{"model": "image classifier", "train_examples": 90422, "color_jitter": 0.2, "targets": ["tissue"], "depths": [2, 4, 2], "residual_scale": 0.1, "loss": "cross_entropy", "residual_init": "none", "momentum": 0.9, "orthogonalizer": "polar_express", "batch_size": 256, "lr_schedule": "step", "weight_decay": 0.1}
Rows from block 2 of a small image classifier, named by matrix and row number. Rows with one number belong to one channel. Each number is 500 + 40 x the weight over its row's rms, rounded and kept within 0 to 999. All counts start at 0. Numbers have three digits each.
After each channel's rows are labels from the 100 images, of 14848, where the channel reaches its highest value: "top examples" is what is common among them. Only what is clearly more common there than usual is listed. The data: stained colorectal tissue patches (NCT-CRC-HE-100K).
# convs0: first 3x3 conv, stride 2 (model.blocks.2.convs.0.weight, 112x64x3x3, standardized in use, each kernel summed), inputs 0-63
# convs1: second 3x3 conv (model.blocks.2.convs.1.weight, 112x112x3x3, standardized in use, transposed, each kernel summed), outputs 0-111

convs0.46:541525459475464498605496494497498501534755506477481509498498535507503543501494497529503495497504506525498494494490460500447500541498504499485505481533537497504531512489492462501482503518521490
convs1.46:503446441512449514514505480504439485475585551471498484506489481519472491516499490490507475504605511556469484452504484556506525470497479480504488513506525539489537479442521456429498521489505504514505439500477504448424507494531509491469491560512420534491494495510509434498473486501485478536508453519459332500500516709504502503506523515490
top examples: tissue: tumour epithelium

convs0.43:513501508518544496491481500506504498485504500512506587501487534527503528569487492504528506480523515681475473499494580479568525501487559506495425494510541504469506491496494514487493518497643543
convs1.43:483494443503493517487499457489486525478501512492524484527500730568534471488470538487473487466418535485451495536498498511542496502518386466503496482479524499471539491515483462485457498594478451552482506498508498499510496481500557468493507453523535510504437513517548488469498527514470460455513474462350497498498438487474474474534473509495
top examples: tissue: lymphocytes

convs0.35:514511501492486500498455502512537522487495524489546513491605501501502540505498521518501500480498511510500498520497479503507489752504495498500482620499500485503494472500500485493489500502494490
convs1.35:486550474526470501487632468494519489476616524489486516520500495516489500567511480509606524499508504489493502506501503499557512500482507496496514509532495517566504543500629480489501510489495527488545499497514499492507494538494493504471493503499372502551478616503516517483484491483470518626557483546500501502501451644495436509513494509550
top examples: tissue: tumour epithelium

convs0.57:505534508503548501495500503501499502500497505508500536502509503495492499508501550528500497493495494538501671506501505502495497489488500704501521503499507502641481498509510506498504492497506505
convs1.57:460510536441497491506478529525496601502499498518492506566564543481502511493524629456503527500507479520523523613461486512484528546653513520550560545500511468525497516488490471563510457526463502528507641508493518483556495498486487471587553469530490478509502522524475503501532595489486524541504503502500471496505573484499516501499512509581
top examples: tissue: lymphocytes

convs0.16:496544495494500497561516489496494483509534505498553516480510488507511502507528505548500496493500484546500514499497493537509505760500508508481492511506491492606491489555497500500505500498496485
convs1.16:521596479535443518491534499503508500481549451501499534527493479514478488529504504513543538509531503496514470485505481511587514490499488500496508500499517520573511501609539422505483510499502503486535483503508494465502497506489495506499499546554479514507483536521534465471499528459554498587520456512565499496502493761487496523564568517540
top examples: tissue: tumour epithelium

convs0.0:505515505490461505502475496500569505479502504492513498493546492516521532506499498504485498504503496522499496505503503523501494771488505500504477570502502498549500441562493494489500501505495490
convs1.0:495493498523481501477529481503510495483574477503489505507500506496485499530503501539641501486505507432507496501492489509560525500468523500497513495507492505568494515511582489518503507499489502495540497491508500494501483532493491486483488529508423497549471579498505498460499501489503530570505481543526505501507511789493447512550516472549
top examples: tissue: tumour epithelium

convs0.69:497510502503522500498510508509491500483560502463487499501500506502529499502504643541505504483503506491500765477498499500493491491501511502500494497509506501490495515501492476498505504502495501
convs1.69:565510498458430545508493547527473526507699515509497524645497512485498504567509514478497583486516486500512498506509500496448546497497499515486511550497489522541509563488458503524500494484470505433488515492525538576595474439503505445520480595500501495575509512535513476513501552524426528485500469499524441497490513498470487551497496551504
top examples: tissue: tumour epithelium

convs0.75:505580514526556501490500507490494503500497500505498523503500501500495500519502532532494499502493500511506678484494531499495499497480527654484501500498517506672487497507514510495499498494499498
convs1.75:513512516405466508496467538530500595521498485541506502587557487482534517503520639444506532503509470504518506609481494506452528522618505527546554540497502473527512497391490474529501487510477497517498621530501531489580481478488491477614523486530491462504498517513485495506516596482498528509509470498523463486499512515499516484500523509572
top examples: tissue: lymphocytes

convs0.102:480507483503469503500495502502508495522529497502559525497512502500692504508514498508504507505513497507496513498495521511482486618503538502501501516490490479459493462690495491498486500509510500
convs1.102:502530496512373504495512494501570482501649499500497555487498466497497497567498546591526519488496476481500485500499504502647520498500484505498506500504510523556502440515661475509494522501495504347570491497505483576465498506496455493509497519512502526491498498489525496507501493472497571504530450502527500496506503531465494483518475493452
top examples: tissue: tumour epithelium; tissue: lymphocytes

convs0.103:501491499476529500530501493498501496517487502485506500494774505501497506497496504502467499484511496493485478499479503499529525507498515491502492499501501505499499495452591526581540501506498502
convs1.103:497473430506500484517479490488502508482496512486516504496482500486508499504499493522498552446503527547493519482499518463509504499493500496480773497499498502507523494536518486506500497512546560316510515493501503469545531555559523504560503441496549497481513512479508536508471510506498417494534508545499494544490499468514544461505483515508
top examples: tissue: lymphocytes; tissue: debris

convs0.64:474496485497502499488530503506497502500521477481499490507708487488495502495480528502497512479528501498496505502495507510553485519554498507500489478506489502511544506505521498499707506504500500
convs1.64:492475471503518503510532493504460503375498474462489517471460556469529508502499495600506531431504520495481525480504512412497534502474527507479700499474501471499541487518493491554504514545517535433503507483505509468537503539610509494518473479490536468492519512476496539512494505495548482501519450638471512587497427487514482511547489487521
top examples: tissue: lymphocytes; tissue: debris

convs0.21:565516508500499456514500512497495505387555510623505523499524504503501504530504496551486533495501513556499495501498510466500508503499492499499449500585517501495502478499496496492496501498707510
convs1.21:496482506503551527497503411498502500460470484494465479470501515566538491459500566505495498498489579530360503458509473570504501497751390452492497499483506483471552494519497495493480501578513494510524496506518498512510500542499546500501547479507495501518476513501518519531491501514528463499504490525406498499504490481505497494505446487502
top examples: tissue: lymphocytes

convs0.56:483481502505444497507520560490490545525499504475466474523472513599619553503499515499524502518505497493508516520558475484508496687462519500581516482527506497498515475579484504491456515507492497
convs1.56:530445496472430493437517502520494490516676527502495495501504597502539498534487493501563495501464444489533495519472506498538511492502442504479489492521526501523490525511563623505489497529502488540518520496498506534523490480508465501515479530498544504506509497516500484501482490497417541475493440474488452499511523724482521485550485513506
top examples: tissue: tumour epithelium; tissue: lymphocytes

convs0.107:528503501491501500800499473489497497521541503502507504490505514500501510499526496550501488495496478521500505483499485500510497492500512504509499497493513505525479501493498508499494480524496499
convs1.107:556552502550498506558499482493505609442516436504444507534522485475422501472478520478497504509607505533523502529485505534509514498491489489501482525521615549501530519488493545466518478504503589459504462482426497459492519484497505510522521511570497528538516508677502503517485483543534475502470510522520457500502451591490503511473599560552
top examples: tissue: lymphocytes

convs0.100:514493475505512498491484520718481549495493511479518483516483506500523500566590487503488503483489587514505536565476505543505504497522490555503500482516493499495502516612500475483473486502499496
convs1.100:480514507479554458403489523503502513494475557498532495499513637502464493495489505516508496509505493675518478506490413511491496494470696498552473499476482451474498497514484498469535504549497445497524533497494540495491517495473527447508512494456492476486430487476492458491499508480474606480511462503477520419472461495500501512498512487495
top examples: tissue: adipose tissue