A small image classifier, trained from scratch: activation silu, 25.5 epochs.
Rows from block 2 of a small image classifier, named by matrix and row number. Rows with one number belong to one channel. Each number is 128 + 32 x the weight over its row's rms, rounded and kept within 0 to 255. All counts start at 0. Numbers have three digits each. After the name is the row's rms in percent of the matrix's.
After each channel's rows are labels from the 100 images, of 14848, where the channel reaches its highest value: "responds to" is what is common among them. Only what is clearly more common there than usual is listed. The data: stained colorectal tissue patches (NCT-CRC-HE-100K).
# convs0: first 3x3 conv, stride 2 (model.blocks.2.convs.0.weight, 112x64x3x3, standardized in use, each kernel summed), inputs 0-63
# convs1: second 3x3 conv (model.blocks.2.convs.1.weight, 112x112x3x3, standardized in use, transposed, each kernel summed), outputs 0-111

convs0.40 090:128125112106131111177131121137206110127131130125097139140115133127127128107129140127130128129136121136129127140122120255109132107141127153135209215130131134132134157151096128123248128138121125
convs1.40 093:142116186123121142123128130130113150139118145152100133070117127110150139134129118157174125136138130055140236129130131112122131252114128135103141132069125127145108118147121113128131145127085123107120136128131133123106130132142126154110120125124114127115172153145123138255124098116156152164118134141135138129133122147178129141097169072138
responds to: tissue: normal colon mucosa

convs0.9 058:122103176135123128136190134118131126126190130120180130128127143121128137112091167255123128127226192131128156141127122130127109130130125129127168127177110128127125127121124161130140127124156111
convs1.9 078:109154131141146117190157175115120150154153231129126138104116122131164129139110100130146138152124167099195151134175132159119130138092187138145127106186181159110200136129114142170137100142143106118142127101148129121171107113151148160109252120151131096138134127130144113095130131156163096092090153124154108135254159128181153128162167102124
responds to: tissue: cancer-associated stroma

convs0.92 095:129103129127136119157133126124120126108126124085138118127124138138248134138173241158127133081131126124117235112146121125177102142222107144137142126125164108103135129121149111119143128134133124
convs1.92 110:140134127111031143128135134140118121150255143134108135153133132115120129146149135129128177145127115128128126127144121117104139120135099156125128191129132128137127176149122154162123125132110138109122128132129132255160133128151124119134146147126129159131138132140126109122121117139117150139142150126124113126134122144104115161137112154249
responds to: tissue: tumour epithelium; tissue: lymphocytes

convs0.71 135:120110126118130128155133128091125127142125131139134178127255125129132108115170125130175126123138116115128129080128141129143118128166123127126128141130120134110126121139148172255093126124128121
convs1.71 110:127127170123141125127092126114137145129129107123129132133123089130124127132130121126094128119129115117125147121128134122126096117132103127121226130120127124135127116255130124128125127119148155000160133141126118156143214140141131128138128141128205130125136121128127142190128122127122122125128149110146121163126125114144149121127122110098
responds to: tissue: smooth muscle; tissue: debris

convs0.96 077:106123143127186128126255168185156126125126206124225116132128142146128131124082095174137129134189129074130123132114067129168171152120132125113124137129134126126131123135131120124120132116135152
convs1.96 075:124133137108186121148214133128129114149090115128129065106112135142120123145125095161154102127092184141133117121118132118121130092104182134144105109114165122133117107103117143152118164130132014131116131137166129172110159174123135120128210117136143120117117117098134123106133163062192112226196147095150141137243125114144173171118098166129
responds to: tissue: smooth muscle

convs0.86 146:131134117126130140120111122110139255134133131134145122159134129123150126123245154145131118114128127115127130127130179130117129118128124131126128130129130120142125126125089113129127111129129123
convs1.86 107:133120169149099130112121123130127108202127122129130127124134140130127141119209136118128124172128128147136132128139114124132124119224071134134127152111114115124117120134130123133130131119129127147130008174140128142111133129124127188158136139102129129092209128128080130095255117130138144085133121128099133158135106127137117132125121126124
responds to: tissue: smooth muscle; tissue: debris

convs0.49 137:125123128136124122129140121127124127241139117169114123122160121125131120122197131128127138127158112121128168018160088125120128126255123127127112139131130126144123127129166187158131127115137135
convs1.49 179:118132020122158143143084123123149103135125078097126128140137014129129128161144126133094223122130122128140109112132126130088100123122104125128141127166124133123128107149119139168123129129146144045173127141123075134255116130197127135123128132130197129127128103125127128078128151142133129131113194121191132125128129119127174122134067121108
responds to: tissue: normal colon mucosa; tissue: mucus

convs0.32 100:130140130127122131127144130123127255163126118167136127188126125127160127120196154139129123108115124127128140112133200143104118132122127146131133132124116119136120127237125114124127112135121132
convs1.32 082:120114189149107113098110120129128116167125120129117129124132141133130137123247151130128120134127128132128131128147103121147124126226067130129127158109111115122118124114136124133130129131129115135149018191135125162113126129127126187184158151108135131096215125132077136118255113131162154080134109128106131153149125131130115137132126117120
responds to: tissue: smooth muscle; tissue: debris

convs0.62 159:125130132128124130127255155130125127120127154180154115142125114130130103119128126222130145131124129110128140131137147128127129112130123127128135129151125126128113128129119129129122128119146128
convs1.62 125:110116255133175101124170152145135095077102094149066115112126065112137138198157116153128128101126150077140127151169126149145129125168128135145123125160172121127159117136122128161114142120138013107140142156146116152170126160140131158126173129133192118120136108111138148156217133136191114119163109135160127125193082118111103133169107146142
responds to: tissue: smooth muscle

convs0.83 071:154115114144097135163136142114153130103233132130116198125220124132114135114075205187130104123163169150108114125125111120102194100126115153136094145182126152123128160108142159131155125134177149
convs1.83 067:194062113162164174129142108125109132141116202116129121177098121144118119148119119117135135109164252055166159069145118127112130142147141114093146121126117133095150164044099124111135128125108101136109124099129141022128090127161186129118120110115130143141119155131140064118122151162107009116131161142135117131133146122142131146123142175136
responds to: tissue: lymphocytes

convs0.60 067:134141108141104132166148127115127125254107120148148130122130128115153127128197172195113110113140137150128118097120238130078118129138127156112124132142118116127061120218147155125129111127119129
convs1.60 049:131243128127126137126118124126179150130111130129105215132160126131088133142141130135116165235126108117121118174168076104159115120156110128143126160255137172133137134130149130167156126109163147136208085152134120154160123118094125151123194090127128130123131127128126138116189143131147129130120149131126127126164149125114135177119122135114
responds to: tissue: smooth muscle

convs0.82 093:131131123127125123115118128141255133039128122079116127129135126125131130143127134119126126048123127130176155122132121179118144133174122139112168162130138122131130128143189111121140129139106129
convs1.82 166:130126126128129197084141130142127051136131121144016123126131091123147131098142086129148099163117124132126143125127132109134129187130143137146134125106129098139104130129132141121126141128000123100106128133139145132034153121125133124070125130077047128125150185106125038184137114094133164132130126128123134108084123130115132147101125135142
responds to: tissue: adipose tissue; tissue: normal colon mucosa

convs0.68 072:135114145120123129139145128255129147129131159115124127130131119138129129130255116131117130134126151104167200209125129196129125126129113070133152123126128126083131119137109126127156133127118119
convs1.68 057:065141170099210091128143167134124065134127125129170123066130157126125129116131103143128140178147114132119118120124126139111129128095255139147099126125147119134124163127118199102151125125116100112130177136106156147120131082065128095140141123115114121114129131125097129182114133141138159116121167130130167040113086117128156184127129075138
responds to: tissue: adipose tissue

convs0.52 156:131120130126134127138130127121155127255126150109169129130113156132131141139107127133163131139143129137115126119122131125137130096109146123119136071119127126100137129106117142133125129130131111
convs1.52 139:131147123151128114128149127126115129121125129131128207116135129114103132112124114118094154128131104150143135126132145123137081128132127131130100129122130157128127127015112082043118131101202129241172126126111127084099096011121100206129133117132218130101132127129129121116126109093146124138124091088115028130128128145109138121127068149121
responds to: tissue: mucus

convs0.3 058:134132137139125132112130137117137129207129123134093129121126115131142131114207121146100113154131199128127121109134218129087158116151144144119133173151128126135113116226147255127160120140118113
convs1.3 047:105214134132129112130119130129236124110125197117163218133149136130122129097127149120131190125109130159140111201180122129147123120118190126137112136226122194121127146081122155180178121133145128140159121116145121131207112135104117189129114169123130125132130101138120137133137182141121150108088147130127151127177109040129131159103126159087
responds to: tissue: mucus

convs0.87 065:140184126125195128145126113126119123117123131142117142121153127123130135123119205143128129117129134133128255172132100123121129141121141131171144153126139127160121131132121150128154123127127118
convs1.87 066:164149132092147107139118175132113210145125114130131142138121167093134120188119131110132230122124125106125125164128148132072172128128133129102149169184158132148147113060109128121132105121126133104123130113127155091252084106127111125146124130144134026181113131162125158139128214143135175110115081137198098133134123116123098059159127128130
responds to: tissue: tumour epithelium

convs0.31 082:129117127132114132122120119120113127165129133131255130148117123118204126132131132125211145146130129126128127131138077119024196162131134127132105138116119126087085114122127131123108091112154134
convs1.31 066:121255131125112143127154116128180119142154170120157194110125133183124132146119129124134149119127130125087126095141129122141112090127038140104129134149122144122135129165190092126117153225132160151142084125221104144111119153128098132135160127141124146118119127159134132088134140124147140126135115088148144131138125103137130104132046142106
responds to: tissue: lymphocytes

convs0.79 080:181116200117160140180113123124215125121118130130122140117172203123110222128112119186127104123125137221111115095121100129108159113124165134132115152200134140134125123095139109154134141116104143
convs1.79 053:128143060149138168137137112078124149115127149124099132136124138129041129114127139000170119124135158118151150140129114147113114140147091116120144139189132132086104144098128103103135120035095125130126110122115142067148141099097178115113138132135087112146148243179140108120137120164133073126080076119116100125102119146160125132126215152128
responds to: tissue: lymphocytes; tissue: normal colon mucosa

convs0.90 111:123128118129126128130127132207134129129127129120117149134129124129136125124255121136117131138139151127128126136129125133121115127131116129134129129127128125127127123129134121127129128121120132
convs1.90 056:126147128123131076073104131131128073124130133127164130128154086126090129132217131157127127145220130142111102137148135138084125114110163125130153156124146118115154170088129128106146134152211125128135120199103118118082130128120128219121117128074145126114091000090103123122131124138107164131131179129112180042093077126128162113129131097138
responds to: tissue: adipose tissue

convs0.63 126:130123124133112128128133131152127132120124134140129112123122116137128126126132126129122129138129127132128115255149125146128136133149128127160156125127115128134122134129131184121151119132118117
convs1.63 122:147106174101094100060167147162131181148133163151233118080125203107116137085026103126169128163112119107129145128092150124111133140116146154129128101150129116125166152110127158125151100110124064176126156109145161121124117121150108146149138135119168084066113118162105145121098130139134141054119119126145166118136191153127144009136117143162
responds to: tissue: debris; tissue: tumour epithelium

convs0.2 102:121132133133134127147169119133128120130153165132139189129134125133136132122109123178129123133255145123128129132125122128125131127129126127124127133201140128133136121128128127128151130128166125
convs1.2 096:123116106158159108212158154099121123144124184096123124078126110113218139159120111159132128152139194115131139135152138143128129122094187133127127118151205134078197120164130101102132093113134131113128137119085124079112131145152128161122132099145133137129117112090118129122023114132087080133114110153210082134212164117185210130115155148141
responds to: tissue: smooth muscle; tissue: cancer-associated stroma

convs0.39 072:127118144133114129173172132135129125124255107136112125125132142142128137113124179245120143135117189104126142135128123121128097132122115132165116110151117128124133139126127184129141134122153136
convs1.39 087:085105106148139082174146133119128128133164134125122118175121147116107127146129109142145119104144174113139130175117126184114144144103201122149122126255188152122205140089121195131147095128136093153139121126122130022195147174146154148120184101127127121141106119140129140132136127148141119125074137133149128122234194111147120142130125124156
responds to: tissue: adipose tissue

convs0.66 084:136130125108123127134138128255128130127143133134132118134124121131125134124046123121121124129138128122128160144122103144129238167249119132118131097128149129185131093119137078128141127115121147
convs1.66 051:141097130062128204120167131128096077132118136122148115113130069117114121122129073129145151108132130134123124119172076119066128130126129128130194131131129102104139143167102062131128122145066122146097143125125144027122093090082122111061139114107142130104138178076132062043124142104157122227118142126127147123117096183124177116130135190154
responds to: tissue: tumour epithelium

convs0.74 152:137244139129237126121087145128099128128107129127128141132125126126120128154131134133128129131122127142123139141197140069130128126123255127186106129128132124131125127112094127132126127175128128
convs1.74 257:103130056058127135087092127124126123094122118131255128116122114120133127150124196041129136122062131131148129130136130144108124134135047128114142132137128121142109103140129119134126130135142184095128128123126126138209120132124126074135129138130126000120052128130130158118127139134129126140132168128156123162121113093127141112163130120128
responds to: tissue: debris

convs0.22 132:116140129179146130136132133131128124128126148130140255147131121128131124146134116128161124134189129152128128128126140129140118147126139127121127132129123135121143113123129120129140132123124126
convs1.22 108:087124126150140063138107127095136179142146135091222133174126185142188122121124132101110118131137133035120172108117161136152123154102115121116101102067184122114153109134149097120137096150129133102129114130104103028079225157113127089128126160159146116160088088123127137175106113150112122134129108095138163131150156111149192092114212101111
responds to: tissue: cancer-associated stroma

convs0.13 041:194115135122145129245247150168147114161149140139103129128126175162105126108179118161130159195147146133129128132121114131131129116125120125193150093176105124120152135135122157129124167117111156
convs1.13 058:125076127129133092123149150136128106130091117121130091104155154104145129129123106218133130117129139076119124179124135181102130119119159120138111132187249172098154123110129216201147089121122064162129169119133130121184146138148128247114145127126167126144147094114104125126128118170126127196069160125132120123202134124123120145134129118149
responds to: tissue: cancer-associated stroma

convs0.27 066:161122132129117127255124132119129130129181125124108157140097136136147115140121137155129125132134115133122141122142103128123123110119141116175134131127198142115120145162113109127125123149127124
convs1.27 045:145118136115038119136120122122127230118168109132109106159136139117137123132105140113128116145140127170120134153091127137134142147128082119139099136162239156120176189096129164096140086163117143142128128087057126141097130138158140152139134140174129178166153124255108131148120074205133136071084146126100081125111118138138120102119158142143
responds to: tissue: lymphocytes

convs0.99 075:202116143109191143135117131123102133123109108155128142123141219126106132165113128141132104103136128250112085114119138125129227113130119141128100134129163148084111110128126129142138115115137214
convs1.99 055:146075070123134149132112049118117126105089138122100110092127150148100111104115119029119135117097150115109134144127079136120110122140000112124177127153138118023102092108110104151102130127107112088084122124125131113121134124088221111115153083150130111111108173073168112123132144134120050140135111079094101124118145121128116103147109103128
responds to: tissue: lymphocytes

convs0.109 117:124135120172128128098128126126129139114120128122141156127126121127214126125145125131125128158106133128149134154123127129120117140115124166134125146127114135129122126255136169125146124125137119
convs1.109 097:098160161119079115115043129142231192146141130128131151087130217126132131111129182133138125119122102133129124127142107128202140125126174134150124124099125137149130143102175165130158128121098110059168141127128122202130118136122119093173173144147148124129125091189132125176121126124149255082133067124160135114138106137127104130143145118091
responds to: tissue: normal colon mucosa

convs0.8 090:150135143156130122249118132130141127131157137133118255165096150127124130147120129171141126126148128133137147125113121123120109125111135139126137137134147122129126130139118152127142129123119114
convs1.8 050:124136141127118117130120133102140234141131087126193133213142195116202125134128163135113119141138130117085162202115161148147129162118113123138068102110242134131166169122128141130144072091117132136132118128114107103090154144129125112142157165179136126158104116161122145179110081197122129118118152120086126116140178139186158083117192108117
responds to: tissue: lymphocytes

convs0.81 082:165100142110128137145132133211131126152130126171118117132113139135136119137156103123113122142148148131127162143126134133130133121255101123133123119130148104135128114115115104160162125136091133
convs1.81 031:171124116106129161118137136127116106085137123119120120127170059127098128127132116137130135192173117151098097133202108127075121131124135124141225136196128114090143129255126164113131130139123127140119101163127129089129125128135129108077100132111162126126101150118122084128127128129127138126085121129111159017093108129128129122126136255137
responds to: tissue: adipose tissue

convs0.26 091:131130132129128133130130130116255144125125159123129142125137127128121136122104166138131124124134132152128113126131136155109123122128135137134126255140141141134118127126118129129211126143128107
convs1.26 102:130134126145132129130162110128135135144128101136102131118124125120155142173125134129198115113122136138136225137127127099127129235121130128115130140138121130128122155124128158120142123145152134163127120114127132167128130148158133114099131170128000112143148189127133154255150130147117128118106108160147140129138107138227049151082135102147
responds to: tissue: lymphocytes

convs0.34 222:109127097124129143116229128130144233147124122138145129255128122124125128128103131157142078129099087133127128128130111128125129126126128133130126135119129125128134125131131121155148104128115130
convs1.34 212:130130158129128126129115128128128127124128128128124128127128143129135129128183120127126126119128126123125130122130119119127116127127126130126128130128124115122134131121125128126126132129128125136128119165147128124096141125129126134132125128121180127113164125128121129124255128125130128120132122126124128204122134128140127126129128134124
responds to: tissue: smooth muscle; tissue: debris

convs0.14 067:147133145127119131175255189127134137141176175126124133124134136128127122119107124234126160135144160121127117140117126128126119131129118121152129139219134131129126128127130139126126126119130118
convs1.14 075:115119123134144123125149170157133114155088092135129107077124150081164126120147122196149109124140161091134126123193133184091137125120173130136123125126226180095170114120116191112134092125141041117136144120138132159145162165175144199128189149133189104142147110106122095107131131143137110155094098140117127126230021131124120156147132146163
responds to: tissue: smooth muscle; tissue: cancer-associated stroma; tissue: adipose tissue

convs0.51 140:119142125129119163133130129117135118122255130119118129125125124128134129128120130159106131123123126126118159127131255129130124119127145122129134129128131129128120123134124131134129137140126128
convs1.51 188:134210140132093141188139129141151112143149191124104147255118000145119132125136131126124120132152136145132124122127147123194158123136133128134134134158138155138125125101156102123125198138134136122120128131199127172104132119162118099125118246139123164132128124152135146130129160125143133096173104129116132127157139112117117139116140121094
responds to: tissue: tumour epithelium

convs0.28 046:130129128147155122143158095124138102125224112133208168109128164142122157116074175202122118140215150146128151138139140111130129131128142128127128129118125114124104132140139249131133100142186124
convs1.28 056:071136128128135122213126128099129134150150172127136132114113123133122126116083090126146136133081144106166149154149124153132129129120138125121136107230170180115207116144127142193124122130137106093129068095148126121199072109175131141111231095160129119127106127138157098102111153148140111134081125110115100132247191133188149117143136122115
responds to: tissue: smooth muscle

convs0.23 065:101124149149132129185134124139141122117134144134255126118130096109122120120126126196144118125134119133128136125134145135249084125130142127136123121106113147133041124114127145133136075137136114
convs1.23 074:146255185118119150159146128109174184123120121133145158134121138143115132115119130107119149129125123214131128108163125093135125114127135131136123120134136184162142134153119134131123156114166138118132121129131125161161131123129122126155185143157128126145124132180135202104131169114137114114166122117130135150179088075132131151125109137119
responds to: tissue: lymphocytes

convs0.15 065:124118115121129122255207116126162124142175160125089255123128140137135130125116124133126132146171129109128119131121124136132130154128133123128113131162155125127130117147117148125135137135153130
convs1.15 057:149152111174127074137121115157126131104115100109120131113136191115146122114120123201133103129153129060102127117198141166141137126100144116130108125114255166101224124143129159058135112132138116121109131110130127138118165145144149219112105129164152140141155100115126082116126091131114116128112084134121130131210099160100100161108147132190
responds to: tissue: smooth muscle; tissue: cancer-associated stroma

convs0.24 116:118126124125124129125126135196144127117133128129123136133126127127145129130255128145124125127134143128126134126126133128124128126152126127130133131129123126124125127127127128130125132133126129
convs1.24 059:079152117127136064107081143130130072130131109121168129072144068138096129127208134135124151154214131126121057135174117133102123093086198128149091153109157110124116198134128123124148140186143122147135111206104113093120126131107133173121106120110124099115090053109089111119129145144120155095137162135131212022093105126125117121142139120140
responds to: tissue: adipose tissue

convs0.44 051:110159122117124126254112114193132130250211128140165140118136126141125156147147144139133118121125178165128150123115203124119135154124130120129123115111143124160086124114128120132173110126137130
convs1.44 053:187255123134107136132139123127131133054105137132128255171128132159098129156125133151122147116149117169102125137119116143144128123118129123144119134130156213135151134144126023112125146122155150173165127122143127151083110092191129144129108126165122161136131133143142102123124157126122131128132072128123081119126187172122119128129107154090
responds to: tissue: lymphocytes

convs0.30 131:110128139127129128125206133124167124135125131122255140195135116119124110122000152192134125121121131129128128130127133137150112127127129130127133119123130130131129128115118127129135115125134122
convs1.30 085:130201196114148156149146153129124128134135095146130136121096109117119128116132088125139118137109129114131156115114135114126124130134130141114136101107128133143122126156106181099110144123145110128127142131177129107110127113127093131133172124125207131108145139130128123116255149084140107155209156058121121222180153129135148110142099135128
responds to: tissue: smooth muscle

convs0.111 104:125129124125135128129137131134255125124129136105112143131170132136129135104128133134125116131132125162126141101143111111129102120106126141140124255126132128126126143167138123125119118148144122
convs1.111 069:120112122162144127116141112105135120121107188130086109132140079126152125156130131126191045123129140147123204163133130074134127211111127117121127127134123144112145117123141108136126131143134112113124137124134123180135124152189139144122108135122068130162126150136124132255141127137120143160109130171117133128120127106181162133069123081139
responds to: tissue: normal colon mucosa

convs0.80 086:113119145133134126126142133127246101128139152123091155142138139125125117138132123129133138183131126108129134137130130114131104117117113127128128255131123149101136100188122134125072128127131132
convs1.80 053:131131140135134138117149109124137121147113229136120112183142099130167115123131143149154047124129131081101174142128124092135125190135133115126119137115126136126145114170141121132127111131126097160124181123131126204113125128165140130126135138118163132155127152129125124255178122152129150147125123133124128128117126094170135122082122103128
responds to: tissue: normal colon mucosa

convs0.84 065:183131204135182125174084135083140137128082126132136201139140113125129117147133130225115123111185133187130142132127137129129135126119139127143109128234101142125134129125125113142098131167084194
convs1.84 055:120100143128217121109127133106131170108125130128243109111124133130139120132129199113127111122117183067098136117098124179097104130255100125143130103133127114128084120125133164143126084118102097111129126128126131066102160141105151110120186085124125037151118125160136135122161105194144129147139183112122106131145192128139144113128118099123
responds to: tissue: lymphocytes

convs0.10 119:118127115135126126131137132060145127202129126133134127190132128132128129124019129135255128157135130123128126107130120130136130121121121121131148125131160124125166133117117139200128131118128105
convs1.10 148:123129128128131125122129130124125136117142122123134135127120128138150131120128063121102126102119121125133164098134174121111083133117012141092105124120128126127127116135122117068119121161123145176123129125151128136135163099126073192123097139133255126105185128126132138142174114113128119129105131032128040236127067141137129099133134130119
responds to: tissue: smooth muscle; tissue: debris

convs0.50 105:135137124109125127255130124125127118134198128122121135127129133129127160128115131155128126126123123145128130128133130130127130129126130127144146127128165126144127126126124128127125122148125120
convs1.50 071:146137130144080127190108119134125164108095104123063124128138079118074128119118134083132114124207127138148130137117130168132160134126099114125118150146234185127147126106136194088130130115126255123126111111087127120116131131140111146124126136161101156147147130239122128129121114180167128168118114137139081129126139193122135124119213162154
responds to: tissue: lymphocytes

convs0.95 107:136132135135142128255140123126140130129123130129135255139112109126133109131130126114151129128156129120128147119126119132128133166126135126144125147134124128124124126126128130133124129120124125
convs1.95 067:119149141150146109141119121135130247093166103105136108118133143137174118135128133152116075126151117061172156106120143137145118136117126125115083108090255132138173125125126159112131076123122156126115097121102125182075180136119113133127135152171139128141121105103129124168116125230144124097129117111150130130153103201139190120131184160160
responds to: tissue: lymphocytes

convs0.42 069:117127121128146133190166115138213096130128152117124135132092151128114121124095130148128126129132131113125143167111122255130122123146119135127240163125150135130134118103103112126211130120112125
convs1.42 071:145101166128122148135127139126102138115112119168112135104127117113131135139103107144167124148134124063125255135119128118111138255107124138132128127109136127137111107169114125106127144148104126097122150126127138108114130132122122136096086120125117138090156163138129143255149094128114143141139177134126132127151155123166127122112157045127
responds to: tissue: adipose tissue

convs0.76 177:128127130134119127130127128140140129094125129142127125127130128128128126130128126128122128130127128129127124255126124134125136129128125126135168124129128128130128125129131135127149121128125110
convs1.76 178:178091160120089121082197138155126157114127128156193103072128192099144131102034083134161115133115118096130135130107128149124134130126137150128123096144137085127156120103122126125131096120103025193125164120140165113116111124124109141130144135119151062000122147118111134109116121111157136067123111140153159116132114156118072064138123133115
responds to: tissue: debris; tissue: tumour epithelium

convs0.19 098:120125134133133123147155133123132129155122145130255121137134113133129118125099132189245136122148130122128118120124073129141156150128127128137121123125126135123106130114127131135132095127124141
convs1.19 068:105255165127119167135189123126139125156117122126148155136100087135121128141110122121132135119120151097142129065104155100132104101136109143123116129089113160129121124157122114119112126106110128154127082136131120120131150132122109148140155118155145122111160135145127133014202149071173102141235154089197107205195108121153132135117101120143
responds to: tissue: mucus

convs0.93 111:123111142131141129129117126127230109000120114136105165124163150127126129131115130123119126109143111143125101152111127129129181109128139127127114125144126194119127133119136141120158129145132179
convs1.93 108:126098130129127140097091072133107103161105119153104099158102180146097121103088136139157124104118203058121177027127112126128131193137129114130136127117118106118129130125091086125126099108059000094057148119130151078026140126126196102126117115111125128112129165120152117174130117132099088126133101129102119127116154172129131127100159134140
responds to: tissue: smooth muscle

convs0.6 087:144133131125138129130105127122255141078125148093123131121172148125126158130108172123128125092121124164149134097129126138126127128130133134129136237128141124138125124135156119121155125142123123
convs1.6 152:132126118156136153110166109126124092129124135137000123127134117117143137145135122127194109132119133146142172158130133102151132215129125128126162166146126132134112131128138150134130141122035130121095119125132137128133130130137140128034130119122000133146157201116126116187129117124123132143104110152135132124115137131130032140091125113138
responds to: tissue: adipose tissue